Rows from block 6 of a small image classifier, named by matrix and row number. Rows with one number belong to one channel. Each number is 200 + 30 x the weight over its row's rms, rounded and kept within 0 to 999. All counts start at 0.
After each channel's rows are labels from the 100 images, of 14976, where the channel reaches its highest value: "responds to" is what is common among them; "patch colour" is the nearest of a few named colours to the mean colour under the peak. Only what is clearly more common there than usual is listed. The data: retinal OCT scans (Kermany 2017). In brackets: how many of the 100.
# c3: 3x3 conv, stride 2 (model.blocks.6.c3.weight, 384x192x3x3, each kernel summed), inputs 96-191
# c1: pointwise conv, stride 2 (model.blocks.6.c1.weight, 384x192x1x1), inputs 96-191

c3.201,191,154,197,142,201,219,252,168,190,209,243,230,159,204,218,143,186,196,161,153,152,176,196,205,161,141,205,178,151,135,153,238,204,192,188,234,223,189,193,225,205,166,207,163,196,265,175,209,192,208,193,204,163,199,130,152,202,259,200,284,186,202,201,259,177,150,235,216,194,146,228,196,193,191,146,128,160,169,190,182,161,125,157,168,186,204,201,173,170,198,196,166,121,190,200,227
c1.201,198,209,211,186,178,231,284,237,203,207,189,263,211,185,243,175,199,208,180,230,247,190,249,212,187,182,199,208,203,196,196,187,219,241,220,191,207,245,255,203,198,211,200,192,211,275,246,242,165,229,227,240,237,215,177,244,241,187,255,209,245,229,218,214,211,189,229,186,213,218,184,251,248,187,257,204,205,235,244,203,256,234,223,153,255,219,206,226,200,185,235,235,216,203,198,246
responds to: finding: normal (82)
patch colour: grey (79)

c3.209,205,188,235,245,159,219,187,195,209,192,201,185,183,194,170,250,214,200,180,181,206,174,199,228,195,154,265,192,199,193,218,133,175,183,177,255,177,174,203,177,208,145,231,205,218,176,141,163,206,186,144,204,181,188,181,185,204,171,136,217,183,194,199,152,226,141,174,227,263,194,177,237,222,219,215,220,208,240,205,248,193,216,173,176,214,212,214,189,223,187,238,161,123,158,187,171
c1.209,161,236,222,213,177,264,212,161,165,173,202,201,197,216,242,271,185,208,179,187,178,147,190,199,204,204,242,153,175,192,203,150,206,202,191,201,213,180,197,173,182,139,285,193,203,184,117,156,216,211,197,201,192,176,178,187,211,185,170,205,199,197,208,183,197,162,215,196,225,190,188,223,232,211,190,193,161,213,208,240,178,228,144,166,212,205,199,171,247,226,207,116,156,212,137,164
responds to: finding: drusen (86)
patch colour: grey (67)

c3.287,156,179,195,199,161,163,168,191,157,213,154,180,165,139,125,235,171,145,186,160,178,113,201,175,205,196,215,156,200,193,196,139,157,202,161,180,164,193,179,162,217,172,191,166,175,173,178,200,134,183,179,175,212,170,181,203,188,167,149,215,168,198,181,151,198,141,153,187,182,216,161,173,183,205,198,165,176,160,207,175,184,185,162,198,192,178,178,192,208,171,187,186,183,186,146,213
c1.287,161,228,186,159,229,178,159,201,210,207,133,137,159,197,144,265,171,181,167,177,189,167,176,180,207,233,210,146,200,206,173,211,206,217,176,213,177,190,178,205,236,196,228,175,172,167,217,181,155,208,189,119,201,207,224,185,202,188,196,230,174,156,175,197,191,161,191,244,171,188,211,218,213,210,184,151,163,166,195,209,135,164,201,171,193,200,182,247,228,165,187,186,183,185,176,176
responds to: finding: drusen (88)
patch colour: grey (93)

c3.106,224,215,181,219,166,172,176,181,195,195,202,163,219,169,181,180,186,226,202,165,143,170,203,231,182,236,171,185,163,225,170,197,176,190,226,246,170,219,175,169,186,136,143,183,164,171,193,181,159,206,208,183,232,224,187,160,183,191,155,237,240,169,159,145,187,170,180,192,214,196,186,143,193,132,196,197,194,166,168,175,191,159,226,167,205,198,229,206,224,176,187,158,220,196,170,211
c1.106,199,215,164,206,161,167,162,240,243,176,206,124,198,211,192,188,193,168,223,196,177,172,183,222,194,225,147,179,175,181,218,157,174,149,196,236,162,207,162,201,195,181,191,183,183,225,230,196,167,199,151,202,219,241,176,180,161,238,160,259,250,208,208,116,191,183,179,170,181,165,162,182,163,157,199,207,196,156,170,176,174,119,197,160,207,217,234,234,215,213,168,138,196,201,201,192
responds to: finding: diabetic macular edema (61)
patch colour: grey (59)

c3.94,245,257,157,201,204,217,223,191,178,197,223,176,204,209,186,156,227,208,202,229,220,288,221,192,198,143,145,217,173,200,151,218,238,220,226,224,166,232,194,233,246,215,189,176,180,163,244,188,246,170,233,195,189,214,261,187,225,187,183,180,257,243,174,163,217,230,257,209,194,224,237,214,156,203,217,203,150,199,220,223,200,146,161,271,180,214,164,198,236,251,192,188,182,193,205,182
c1.94,179,236,194,244,216,180,145,160,165,179,223,168,188,166,207,189,204,201,211,175,186,251,217,219,207,131,180,189,168,194,186,208,192,240,264,198,252,208,137,173,236,188,180,200,196,185,227,143,205,169,228,193,168,166,227,198,219,197,138,148,236,199,206,152,223,214,233,209,233,199,206,151,155,195,175,183,191,198,200,166,193,191,138,264,130,203,207,201,238,205,182,254,185,155,156,211
responds to: finding: diabetic macular edema (51)
patch colour: grey (87)

c3.5,191,172,223,228,178,196,186,212,200,205,190,203,164,142,141,219,191,175,159,191,139,146,167,207,195,152,253,200,193,157,181,158,163,170,166,208,172,181,181,158,170,145,221,180,179,154,147,183,156,167,133,173,178,179,170,182,157,166,140,206,195,186,165,154,204,161,152,227,234,196,177,180,178,224,196,209,211,209,210,191,184,174,184,156,177,171,182,169,236,175,155,143,167,153,175,176
c1.5,164,172,230,209,210,227,201,193,195,186,189,193,189,185,184,234,161,189,178,192,116,136,182,190,210,166,229,202,156,123,173,175,155,174,183,205,230,162,149,182,187,161,244,194,166,206,138,165,176,195,186,181,178,190,204,217,179,169,164,196,223,222,148,154,218,185,168,207,222,196,215,171,209,188,166,211,182,205,205,193,176,158,169,167,160,167,171,152,225,196,161,135,179,192,159,145
responds to: finding: drusen (87)
patch colour: grey (54)

c3.234,183,215,169,208,242,163,202,172,136,207,203,162,175,199,232,227,222,205,204,258,202,186,195,178,204,183,238,174,202,221,215,184,207,193,217,205,194,179,212,135,176,174,223,203,265,230,176,207,163,225,182,199,215,214,175,168,186,220,157,251,216,219,214,151,214,199,208,269,191,157,172,148,174,198,224,184,205,185,228,265,170,178,193,173,184,231,174,180,240,223,214,162,212,189,230,173
c1.234,190,161,176,212,213,171,208,199,161,157,224,175,166,193,211,173,212,187,214,261,189,231,216,156,250,217,196,137,195,200,223,179,180,211,203,132,167,214,224,182,209,185,201,237,238,235,232,204,185,221,185,184,194,198,178,172,210,182,232,223,218,197,203,144,225,235,223,260,183,192,195,245,209,197,230,210,171,175,209,266,178,169,184,199,217,222,171,195,251,260,220,228,219,151,191,165
responds to: finding: normal (87)
patch colour: grey (95)

c3.102,241,285,226,140,253,219,189,160,207,182,176,185,208,169,254,148,206,140,197,229,256,251,159,253,195,181,235,211,191,174,200,173,220,190,223,196,222,230,208,158,209,213,208,187,197,229,228,183,183,155,220,235,183,209,237,204,216,193,194,227,236,246,204,160,182,219,208,214,212,210,184,172,215,227,238,206,191,181,189,226,178,204,185,144,239,238,158,222,264,241,274,220,231,172,236,203
c1.102,247,267,183,132,261,156,221,180,185,173,189,216,198,146,193,166,176,201,194,249,232,254,161,219,220,178,209,225,185,172,203,187,213,242,244,182,204,231,171,173,210,199,150,191,236,190,251,183,219,177,215,145,220,155,224,218,200,209,200,224,212,183,150,184,210,243,180,258,139,147,200,183,226,209,209,172,197,194,206,236,214,213,199,195,213,252,194,209,263,222,201,247,220,173,198,216
responds to: finding: normal (99)
patch colour: grey (94)

c3.282,188,201,223,181,162,155,184,169,185,198,208,191,166,163,141,215,183,142,208,202,184,175,180,208,227,164,190,173,205,198,210,154,146,184,157,102,242,177,216,230,230,268,277,200,181,210,223,215,161,195,245,240,221,156,161,233,170,203,221,215,161,231,149,161,206,208,204,154,217,240,187,200,209,224,183,196,178,214,193,172,187,198,200,161,195,206,185,191,226,169,181,220,159,209,193,168
c1.282,169,237,198,205,198,145,185,220,180,214,185,193,126,181,168,232,161,187,169,188,186,173,175,200,209,159,192,162,176,188,186,184,137,188,177,144,249,169,247,256,201,247,256,208,185,231,224,217,125,193,231,237,226,176,174,192,172,233,250,238,174,239,160,213,196,215,189,168,216,231,171,211,178,208,203,216,167,192,227,179,181,203,182,156,187,198,156,246,203,186,194,156,159,232,192,211
responds to: finding: drusen (35)
patch colour: grey (61)

c3.139,137,114,188,211,181,222,195,194,187,229,217,170,165,195,128,159,171,183,214,180,164,144,235,210,204,166,230,190,218,175,208,157,194,196,143,211,195,167,200,181,208,146,201,189,187,164,127,185,180,201,164,145,197,229,187,164,196,212,184,197,209,139,193,184,219,176,205,141,208,216,207,167,220,183,194,209,192,188,213,168,180,164,162,134,166,211,192,157,221,195,209,163,161,217,145,176
c1.139,139,172,160,179,236,229,144,157,161,221,210,191,190,196,123,176,213,206,212,179,232,156,176,181,190,221,233,192,173,191,230,158,174,197,225,192,198,223,206,162,195,211,176,199,220,219,150,196,198,209,204,134,238,245,201,220,206,233,205,231,243,170,169,169,206,189,235,144,164,179,222,197,216,226,185,195,155,167,231,159,213,151,191,111,166,230,180,165,218,234,237,172,192,157,151,193
responds to: finding: drusen (70)
patch colour: grey (77)

c3.52,213,203,141,196,225,219,218,234,230,188,213,183,160,217,179,197,194,193,164,224,193,275,187,193,175,160,190,222,225,222,132,217,204,253,205,215,223,172,208,250,212,243,243,225,197,276,217,200,241,215,190,202,213,141,187,219,193,237,253,194,247,249,147,170,216,188,223,169,183,165,213,183,221,208,204,197,213,219,212,176,263,193,184,226,161,167,165,198,225,219,210,172,206,169,199,181
c1.52,195,177,164,242,231,230,187,177,244,223,240,226,192,207,172,163,200,193,136,180,201,243,216,175,155,142,174,185,250,175,169,155,211,190,181,157,218,201,230,206,213,217,164,197,192,260,138,175,228,156,147,157,194,161,182,197,202,216,212,177,211,178,151,160,179,205,197,141,221,139,234,159,219,205,185,198,184,173,171,119,241,213,163,223,161,192,183,156,164,222,223,158,161,180,204,226
responds to: finding: diabetic macular edema (97)
patch colour: grey (70)

c3.307,149,200,249,281,167,243,201,209,206,253,258,279,199,217,194,254,219,284,251,190,160,146,236,236,203,202,199,193,219,242,251,213,235,223,151,200,247,195,208,172,225,208,240,220,272,212,158,205,192,190,252,215,201,184,175,170,177,158,157,214,237,240,215,193,196,204,240,195,208,231,229,217,244,221,204,224,223,236,197,198,197,206,222,201,201,174,187,149,219,220,216,186,162,172,181,204
c1.307,161,219,245,251,218,250,256,217,216,198,238,280,192,224,296,199,248,230,233,192,233,176,239,213,203,221,179,188,215,206,241,187,239,272,156,208,247,240,227,177,217,217,253,212,220,229,193,205,174,202,223,217,226,206,218,206,219,168,217,219,229,211,186,193,229,169,251,205,217,224,205,200,243,213,222,207,178,241,228,185,217,251,217,191,223,214,172,191,225,217,232,215,159,188,257,223
responds to: finding: diabetic macular edema (36)
patch colour: grey (53)

c3.84,170,142,190,193,148,171,144,130,174,147,209,171,211,219,239,196,174,177,168,214,169,226,231,163,205,205,189,198,153,176,182,185,202,141,207,186,142,230,185,229,227,217,171,211,217,161,182,225,249,243,234,170,234,202,233,206,204,222,164,225,219,203,152,154,195,186,218,246,215,176,240,152,188,227,142,193,190,181,190,159,193,201,195,234,173,181,196,157,201,182,206,170,152,136,131,197
c1.84,171,171,196,201,159,167,160,137,190,156,164,183,201,199,239,229,166,174,186,159,169,219,229,177,243,210,209,195,160,153,195,177,202,163,209,173,225,201,199,219,223,232,200,204,235,227,158,182,226,206,229,197,209,183,176,192,212,208,134,207,220,225,124,169,180,184,246,214,229,185,231,179,229,222,143,191,184,244,190,145,120,187,196,211,132,167,192,156,235,212,178,151,186,153,170,198
responds to: finding: diabetic macular edema (98)
patch colour: grey (61)

c3.297,185,117,233,201,167,160,197,230,152,196,198,209,205,196,143,251,207,279,175,136,145,156,186,157,210,206,203,202,204,198,199,182,208,198,183,229,205,178,164,122,172,168,180,207,167,226,237,193,245,212,174,188,190,176,173,204,190,224,199,237,212,229,197,177,163,149,191,180,186,162,232,145,204,208,213,193,170,217,221,198,232,184,182,201,193,185,184,185,144,187,177,198,194,175,170,155
c1.297,202,184,228,189,173,232,234,216,167,198,162,251,229,224,254,228,202,276,184,172,234,198,239,149,261,162,180,214,220,210,177,149,184,246,211,209,213,217,242,161,193,197,248,221,207,237,216,221,223,233,196,241,225,207,207,228,209,195,247,192,263,243,222,134,205,164,196,169,176,185,198,199,223,242,208,167,179,225,231,180,237,223,196,183,238,203,188,166,191,220,228,228,196,220,246,202
responds to: finding: diabetic macular edema (55)
patch colour: grey (63)

c3.217,157,133,190,228,179,182,231,190,182,243,218,232,192,173,188,212,147,188,163,195,161,153,230,210,182,241,179,194,165,197,164,188,216,213,137,218,210,227,187,160,178,157,160,142,228,180,136,210,194,196,157,105,172,208,192,170,180,159,134,178,280,204,193,177,164,208,199,194,163,220,197,157,212,185,161,211,191,203,197,163,198,171,207,218,205,201,177,187,180,200,193,179,192,199,180,184
c1.217,209,121,184,206,177,186,184,203,188,229,216,238,238,138,184,213,168,193,159,196,92,175,204,171,204,226,193,200,175,152,158,214,251,165,152,210,215,220,167,161,147,188,166,147,223,200,151,224,182,203,143,170,153,181,173,161,182,187,148,185,215,176,207,171,216,155,190,244,197,228,209,158,207,188,184,212,208,226,189,165,179,112,185,214,186,186,176,179,179,204,170,234,259,134,183,210
responds to: finding: diabetic macular edema (69)
patch colour: grey (56)

c3.350,128,199,250,161,155,143,189,121,205,201,159,200,176,177,208,218,180,177,191,208,197,173,188,219,214,227,234,172,172,172,210,203,193,181,189,212,267,175,274,233,201,245,203,179,187,241,171,193,185,173,190,192,193,236,190,202,206,202,175,193,160,171,195,225,184,167,217,163,199,167,210,271,175,201,168,133,216,162,166,156,145,216,210,201,167,183,184,211,200,220,243,187,153,196,222,220
c1.350,142,203,230,180,197,186,179,202,203,221,158,164,175,182,212,193,178,175,228,180,178,195,188,159,187,232,223,181,186,154,210,230,202,225,224,211,228,167,229,251,190,225,212,187,226,210,142,185,174,130,194,200,183,211,192,206,209,200,160,196,178,200,229,183,164,209,192,148,220,179,196,210,187,229,187,133,178,195,171,120,167,197,230,210,162,152,155,179,200,208,237,220,192,199,212,192
responds to: finding: normal (78)
patch colour: grey (77)

c3.265,169,200,198,209,211,194,221,204,228,201,185,185,203,181,244,199,212,172,201,190,219,293,184,174,201,210,196,195,185,188,230,254,203,186,238,237,285,212,205,198,190,286,270,252,172,196,152,179,227,215,244,222,217,224,222,230,180,181,253,202,250,231,250,210,220,259,227,268,225,201,185,257,211,204,212,212,185,194,233,237,189,184,221,251,192,212,204,230,226,242,205,215,202,223,193,158
c1.265,154,181,201,160,244,194,241,222,209,195,238,227,161,134,241,190,174,160,144,172,233,218,219,183,212,167,236,209,222,165,197,206,200,202,248,191,218,238,226,170,166,233,210,219,178,245,220,203,208,196,224,255,214,195,230,231,216,153,263,188,238,225,234,217,208,218,212,243,229,220,196,192,254,209,210,210,224,165,216,221,218,210,251,176,221,204,201,253,191,226,223,225,184,196,187,211
responds to: finding: normal (96)
patch colour: grey (71)

c3.36,181,200,181,164,172,169,207,144,195,184,149,211,172,221,212,262,227,220,198,200,236,154,259,252,211,197,268,203,217,194,219,235,229,173,179,258,251,206,246,216,182,267,194,178,210,240,173,199,165,204,201,200,197,229,218,211,199,224,149,195,220,188,200,225,243,204,207,207,247,193,206,301,186,202,212,172,204,222,214,207,183,210,190,199,211,214,207,237,204,238,239,249,175,191,262,211
c1.36,177,181,181,164,192,190,182,214,228,156,195,206,187,200,215,236,185,150,228,180,227,168,224,170,184,232,264,186,215,212,263,266,201,222,184,215,220,224,226,209,223,205,138,180,175,172,182,175,176,203,201,157,174,213,250,166,171,213,139,216,191,146,173,233,197,206,181,170,244,230,178,216,161,211,181,193,212,192,155,201,191,227,231,125,180,233,243,259,180,226,209,218,155,210,213,189
responds to: finding: drusen (40)
patch colour: grey (73)

c3.147,266,282,182,156,234,191,247,153,212,173,192,198,216,226,203,167,218,155,217,238,225,227,171,222,208,192,182,209,196,240,212,213,240,252,264,232,176,236,210,207,174,210,239,208,193,205,244,193,182,191,243,174,219,222,227,202,192,206,181,208,195,227,198,187,188,239,200,236,190,179,207,215,173,204,242,167,162,174,220,255,169,177,232,199,221,243,189,202,267,208,229,209,270,224,225,227
c1.147,227,230,215,132,239,169,229,194,216,197,221,165,203,218,177,169,175,152,213,233,188,193,177,216,178,159,184,178,174,183,182,205,185,251,264,206,181,206,181,214,187,237,243,216,169,176,229,164,204,214,223,173,174,204,228,167,196,197,191,196,211,217,160,180,231,239,181,236,194,168,229,195,157,179,181,156,136,124,214,244,167,158,202,207,204,223,211,165,254,255,175,192,239,198,211,242
responds to: finding: normal (100)
patch colour: grey (79)

c3.231,169,162,218,203,184,177,190,219,132,213,230,164,261,214,222,187,235,221,216,211,213,251,166,214,208,200,186,178,192,180,186,195,193,233,178,202,196,230,182,183,214,224,193,254,282,191,239,221,234,212,187,118,246,220,224,208,181,188,177,155,241,257,260,162,235,234,212,189,186,233,245,214,183,182,194,191,157,150,217,217,241,188,181,228,177,204,231,206,152,228,211,244,236,291,180,189
c1.231,131,172,230,226,198,187,201,245,141,213,236,175,219,189,237,182,256,232,220,191,190,246,185,188,199,243,205,155,211,229,213,226,267,241,161,230,247,219,186,140,231,190,241,217,256,207,223,230,252,197,193,193,208,211,203,205,183,174,213,173,260,250,235,187,210,246,235,221,218,226,213,204,232,215,195,207,243,224,215,212,213,209,202,220,214,190,217,213,180,177,215,221,193,254,183,174
responds to: finding: diabetic macular edema (92)
patch colour: grey (69)

c3.300,214,219,203,200,208,238,228,237,195,207,246,206,234,186,193,204,236,201,218,256,203,218,220,167,218,255,202,212,221,199,257,240,235,218,216,197,225,235,242,237,208,173,230,217,222,182,238,221,195,219,169,215,207,241,226,221,211,246,246,192,237,198,209,206,195,213,214,148,196,253,220,247,205,237,230,250,183,234,199,213,267,243,263,202,245,249,251,232,209,215,232,195,276,194,221,194
c1.300,216,220,202,229,177,217,252,221,178,214,194,263,216,191,248,205,202,213,193,235,240,219,247,175,225,232,198,233,240,212,222,179,228,228,201,204,194,244,228,171,194,222,210,194,220,246,243,245,184,230,204,236,234,212,223,244,246,195,246,198,234,215,221,203,218,219,213,195,203,227,185,236,245,208,236,206,224,249,252,215,258,275,236,203,256,224,200,219,189,227,260,238,255,222,237,251
responds to: finding: diabetic macular edema (28)
patch colour: grey (71)

c3.159,157,196,239,179,211,158,157,183,195,143,174,205,201,188,195,232,180,187,245,175,246,164,201,225,183,160,246,185,230,204,209,142,190,236,177,197,196,184,183,221,218,227,275,232,174,243,197,219,168,174,241,185,203,193,140,241,175,244,166,285,212,216,211,198,247,199,218,235,227,232,192,171,213,207,193,201,160,192,179,231,186,178,186,139,178,232,168,191,218,163,253,218,200,226,199,183
c1.159,180,207,234,239,183,222,211,230,211,207,179,230,221,209,246,228,197,233,207,206,249,200,251,190,189,216,180,222,238,223,196,182,255,214,183,197,245,237,226,210,211,241,232,205,207,275,273,226,173,224,237,228,239,221,247,240,218,184,251,207,240,267,232,189,214,198,226,248,186,225,203,227,247,181,232,213,230,260,234,218,238,251,236,176,241,212,185,210,227,212,264,227,214,234,214,225
responds to: finding: drusen (45)
patch colour: grey (69)

c3.156,205,216,181,205,224,179,220,140,213,189,184,182,210,191,185,155,222,193,194,195,176,231,203,166,214,179,123,159,222,192,218,167,174,193,248,262,143,165,226,190,216,215,184,228,158,287,244,187,176,169,208,131,182,168,190,191,154,228,151,243,224,247,176,221,181,182,175,280,148,154,205,205,178,173,245,193,202,224,200,264,169,150,185,182,188,203,160,158,235,165,232,193,186,211,222,149
c1.156,178,224,213,161,221,162,230,194,190,231,144,231,214,151,271,211,198,206,175,223,198,189,221,184,204,206,144,189,226,218,220,147,205,222,217,202,240,243,234,217,185,235,226,187,168,300,264,215,163,204,242,228,253,221,246,244,231,188,231,232,218,256,155,185,195,218,226,221,170,226,173,251,227,180,264,207,235,231,229,183,241,215,211,150,241,186,200,215,226,183,265,225,194,181,203,171
responds to: finding: normal (85)
patch colour: grey (77)

c3.342,188,173,300,254,163,188,212,186,148,223,203,217,183,192,213,313,255,193,182,192,224,155,184,224,195,185,224,207,287,211,227,218,203,213,176,183,246,177,190,148,193,210,224,187,216,257,162,193,183,193,186,181,197,183,184,225,201,161,207,212,201,219,219,204,168,185,182,175,211,204,211,197,249,216,206,221,197,224,218,212,219,193,214,256,220,195,139,190,186,178,228,176,150,151,220,198
c1.342,204,194,277,193,168,188,212,168,143,193,197,223,171,217,206,291,236,199,168,157,198,148,217,199,203,180,188,238,269,165,201,157,212,210,185,167,246,172,201,187,143,188,224,207,196,229,182,152,179,190,205,185,204,184,158,237,195,181,174,198,195,217,202,171,223,205,254,169,210,215,217,205,220,218,214,247,232,194,203,191,201,204,168,255,212,153,133,188,167,207,197,165,161,184,178,161
responds to: finding: drusen (45)
patch colour: grey (56)

c3.219,203,270,214,137,199,186,187,168,216,157,174,178,215,139,170,158,171,146,151,191,194,245,171,127,158,188,181,197,166,149,173,216,193,171,249,219,142,189,177,228,189,218,249,217,180,220,153,172,176,187,272,190,188,219,225,188,165,239,226,221,172,226,178,228,185,173,190,238,205,196,205,200,186,192,178,170,177,150,211,239,196,188,178,199,227,227,156,178,226,184,211,173,179,208,225,177
c1.219,204,190,238,152,227,106,149,114,198,163,216,193,172,138,172,169,202,176,190,181,185,206,181,194,157,173,220,172,191,122,205,210,211,193,193,172,182,188,195,217,197,212,207,194,196,201,160,136,174,179,190,179,166,183,239,166,138,217,178,220,172,192,191,205,198,169,186,199,239,206,184,168,157,184,164,176,201,153,179,205,160,190,190,181,160,201,199,204,209,183,162,213,186,229,206,195
responds to: finding: normal (97)
patch colour: grey (60)

c3.313,216,243,174,212,226,211,207,193,203,187,171,179,211,165,170,216,175,261,224,165,218,146,211,192,184,200,217,163,185,215,206,152,204,204,221,226,195,206,186,173,171,223,196,170,225,227,224,199,130,184,212,216,183,167,221,189,193,136,223,226,215,244,209,150,184,230,165,227,230,209,150,162,194,200,209,176,182,169,239,185,155,212,197,151,200,215,192,201,226,219,185,221,244,237,202,172
c1.313,183,270,202,234,205,257,248,181,175,239,167,231,219,189,212,214,179,236,197,183,216,184,224,218,180,182,189,150,157,198,204,168,169,209,239,178,218,246,208,152,165,207,187,174,186,242,219,211,247,187,218,225,228,191,220,248,226,133,231,195,248,240,221,138,236,231,198,193,169,244,146,218,248,222,219,153,188,168,257,184,218,214,187,201,236,202,188,221,226,182,224,246,255,210,161,212
responds to: finding: normal (98)
patch colour: grey (68)

c3.238,181,191,199,162,195,224,201,196,198,162,209,175,174,174,151,194,185,191,150,227,169,234,185,133,211,192,157,171,195,192,156,212,182,241,180,183,190,213,209,181,203,179,208,203,146,231,141,220,249,195,250,195,212,176,197,212,198,187,169,220,187,161,167,202,182,161,196,246,165,207,209,217,201,220,188,180,196,187,166,163,177,138,204,256,179,187,176,168,197,199,206,162,126,108,181,163
c1.238,169,185,200,178,186,245,191,165,195,159,213,185,169,136,169,183,189,226,161,187,208,214,207,160,220,132,202,187,213,192,140,190,170,242,165,162,234,230,248,151,211,184,211,198,113,234,153,188,227,211,216,199,162,212,182,213,193,165,204,149,190,141,183,202,194,153,205,220,198,195,168,190,228,229,191,165,210,211,158,171,180,159,200,250,211,172,244,200,161,201,163,218,158,135,158,200
responds to: finding: diabetic macular edema (80)
patch colour: grey (60)

c3.298,174,138,167,186,165,207,186,172,172,199,193,188,160,188,134,146,171,201,187,175,169,148,202,196,182,176,214,190,138,167,177,157,172,166,138,186,174,179,175,166,192,145,153,176,200,171,136,191,162,154,157,157,163,196,182,164,201,198,162,182,184,154,166,165,201,176,171,169,184,199,186,166,189,186,183,177,200,189,198,173,183,174,172,145,169,211,171,164,182,190,200,139,162,201,195,177
c1.298,175,179,140,184,198,220,191,175,162,201,168,154,212,198,116,193,184,178,188,184,188,150,232,171,145,196,209,196,133,181,223,150,144,182,199,166,204,179,170,183,206,187,132,188,241,214,128,199,170,176,200,140,171,203,183,185,192,195,194,194,219,183,179,166,189,180,161,129,164,180,202,198,170,185,190,187,150,178,192,192,203,134,162,158,173,229,189,187,181,224,188,180,209,158,199,200
responds to: finding: drusen (83)
patch colour: grey (54)

c3.249,166,168,225,207,182,196,191,187,171,206,200,206,164,178,149,213,204,178,177,179,161,145,154,199,195,159,236,173,190,180,186,143,170,143,169,201,184,175,190,129,185,134,180,187,212,144,118,199,206,182,166,180,172,183,151,181,219,159,143,202,165,171,186,174,186,161,146,201,207,212,194,174,205,220,179,184,182,174,196,187,171,137,175,166,190,189,181,139,187,193,173,171,144,126,182,154
c1.249,180,197,210,205,185,226,214,138,155,180,211,213,150,179,151,235,237,213,192,154,170,141,151,189,187,177,227,185,183,201,227,166,169,185,196,226,231,184,194,195,192,155,193,183,221,114,140,167,195,199,187,152,156,195,154,184,215,180,156,200,192,175,167,203,167,160,167,149,200,205,220,186,206,230,154,203,162,165,197,192,153,116,151,188,186,204,158,178,184,226,160,164,164,126,139,129
responds to: finding: drusen (80)
patch colour: grey (89)

c3.322,252,256,156,163,238,167,196,185,231,154,131,176,180,219,209,143,207,159,186,212,227,220,166,182,189,195,200,204,159,184,207,216,222,164,233,234,182,207,206,222,195,226,213,178,223,247,231,197,154,232,225,234,202,201,241,226,188,201,219,213,215,205,159,168,203,180,221,285,208,230,209,211,203,181,245,214,199,184,192,251,184,212,163,153,217,218,182,193,225,203,215,203,207,216,296,186
c1.322,255,239,173,160,234,173,202,188,237,170,174,201,217,161,230,99,229,169,180,232,245,236,204,154,167,184,159,201,200,197,199,221,189,145,230,160,147,225,201,236,161,230,225,197,233,249,243,221,202,204,202,245,214,213,233,223,195,196,197,186,223,225,144,169,201,159,240,248,165,224,184,233,221,180,252,188,215,179,234,249,237,225,211,212,249,200,206,215,207,189,211,235,243,234,277,196
responds to: finding: normal (99)
patch colour: grey (81)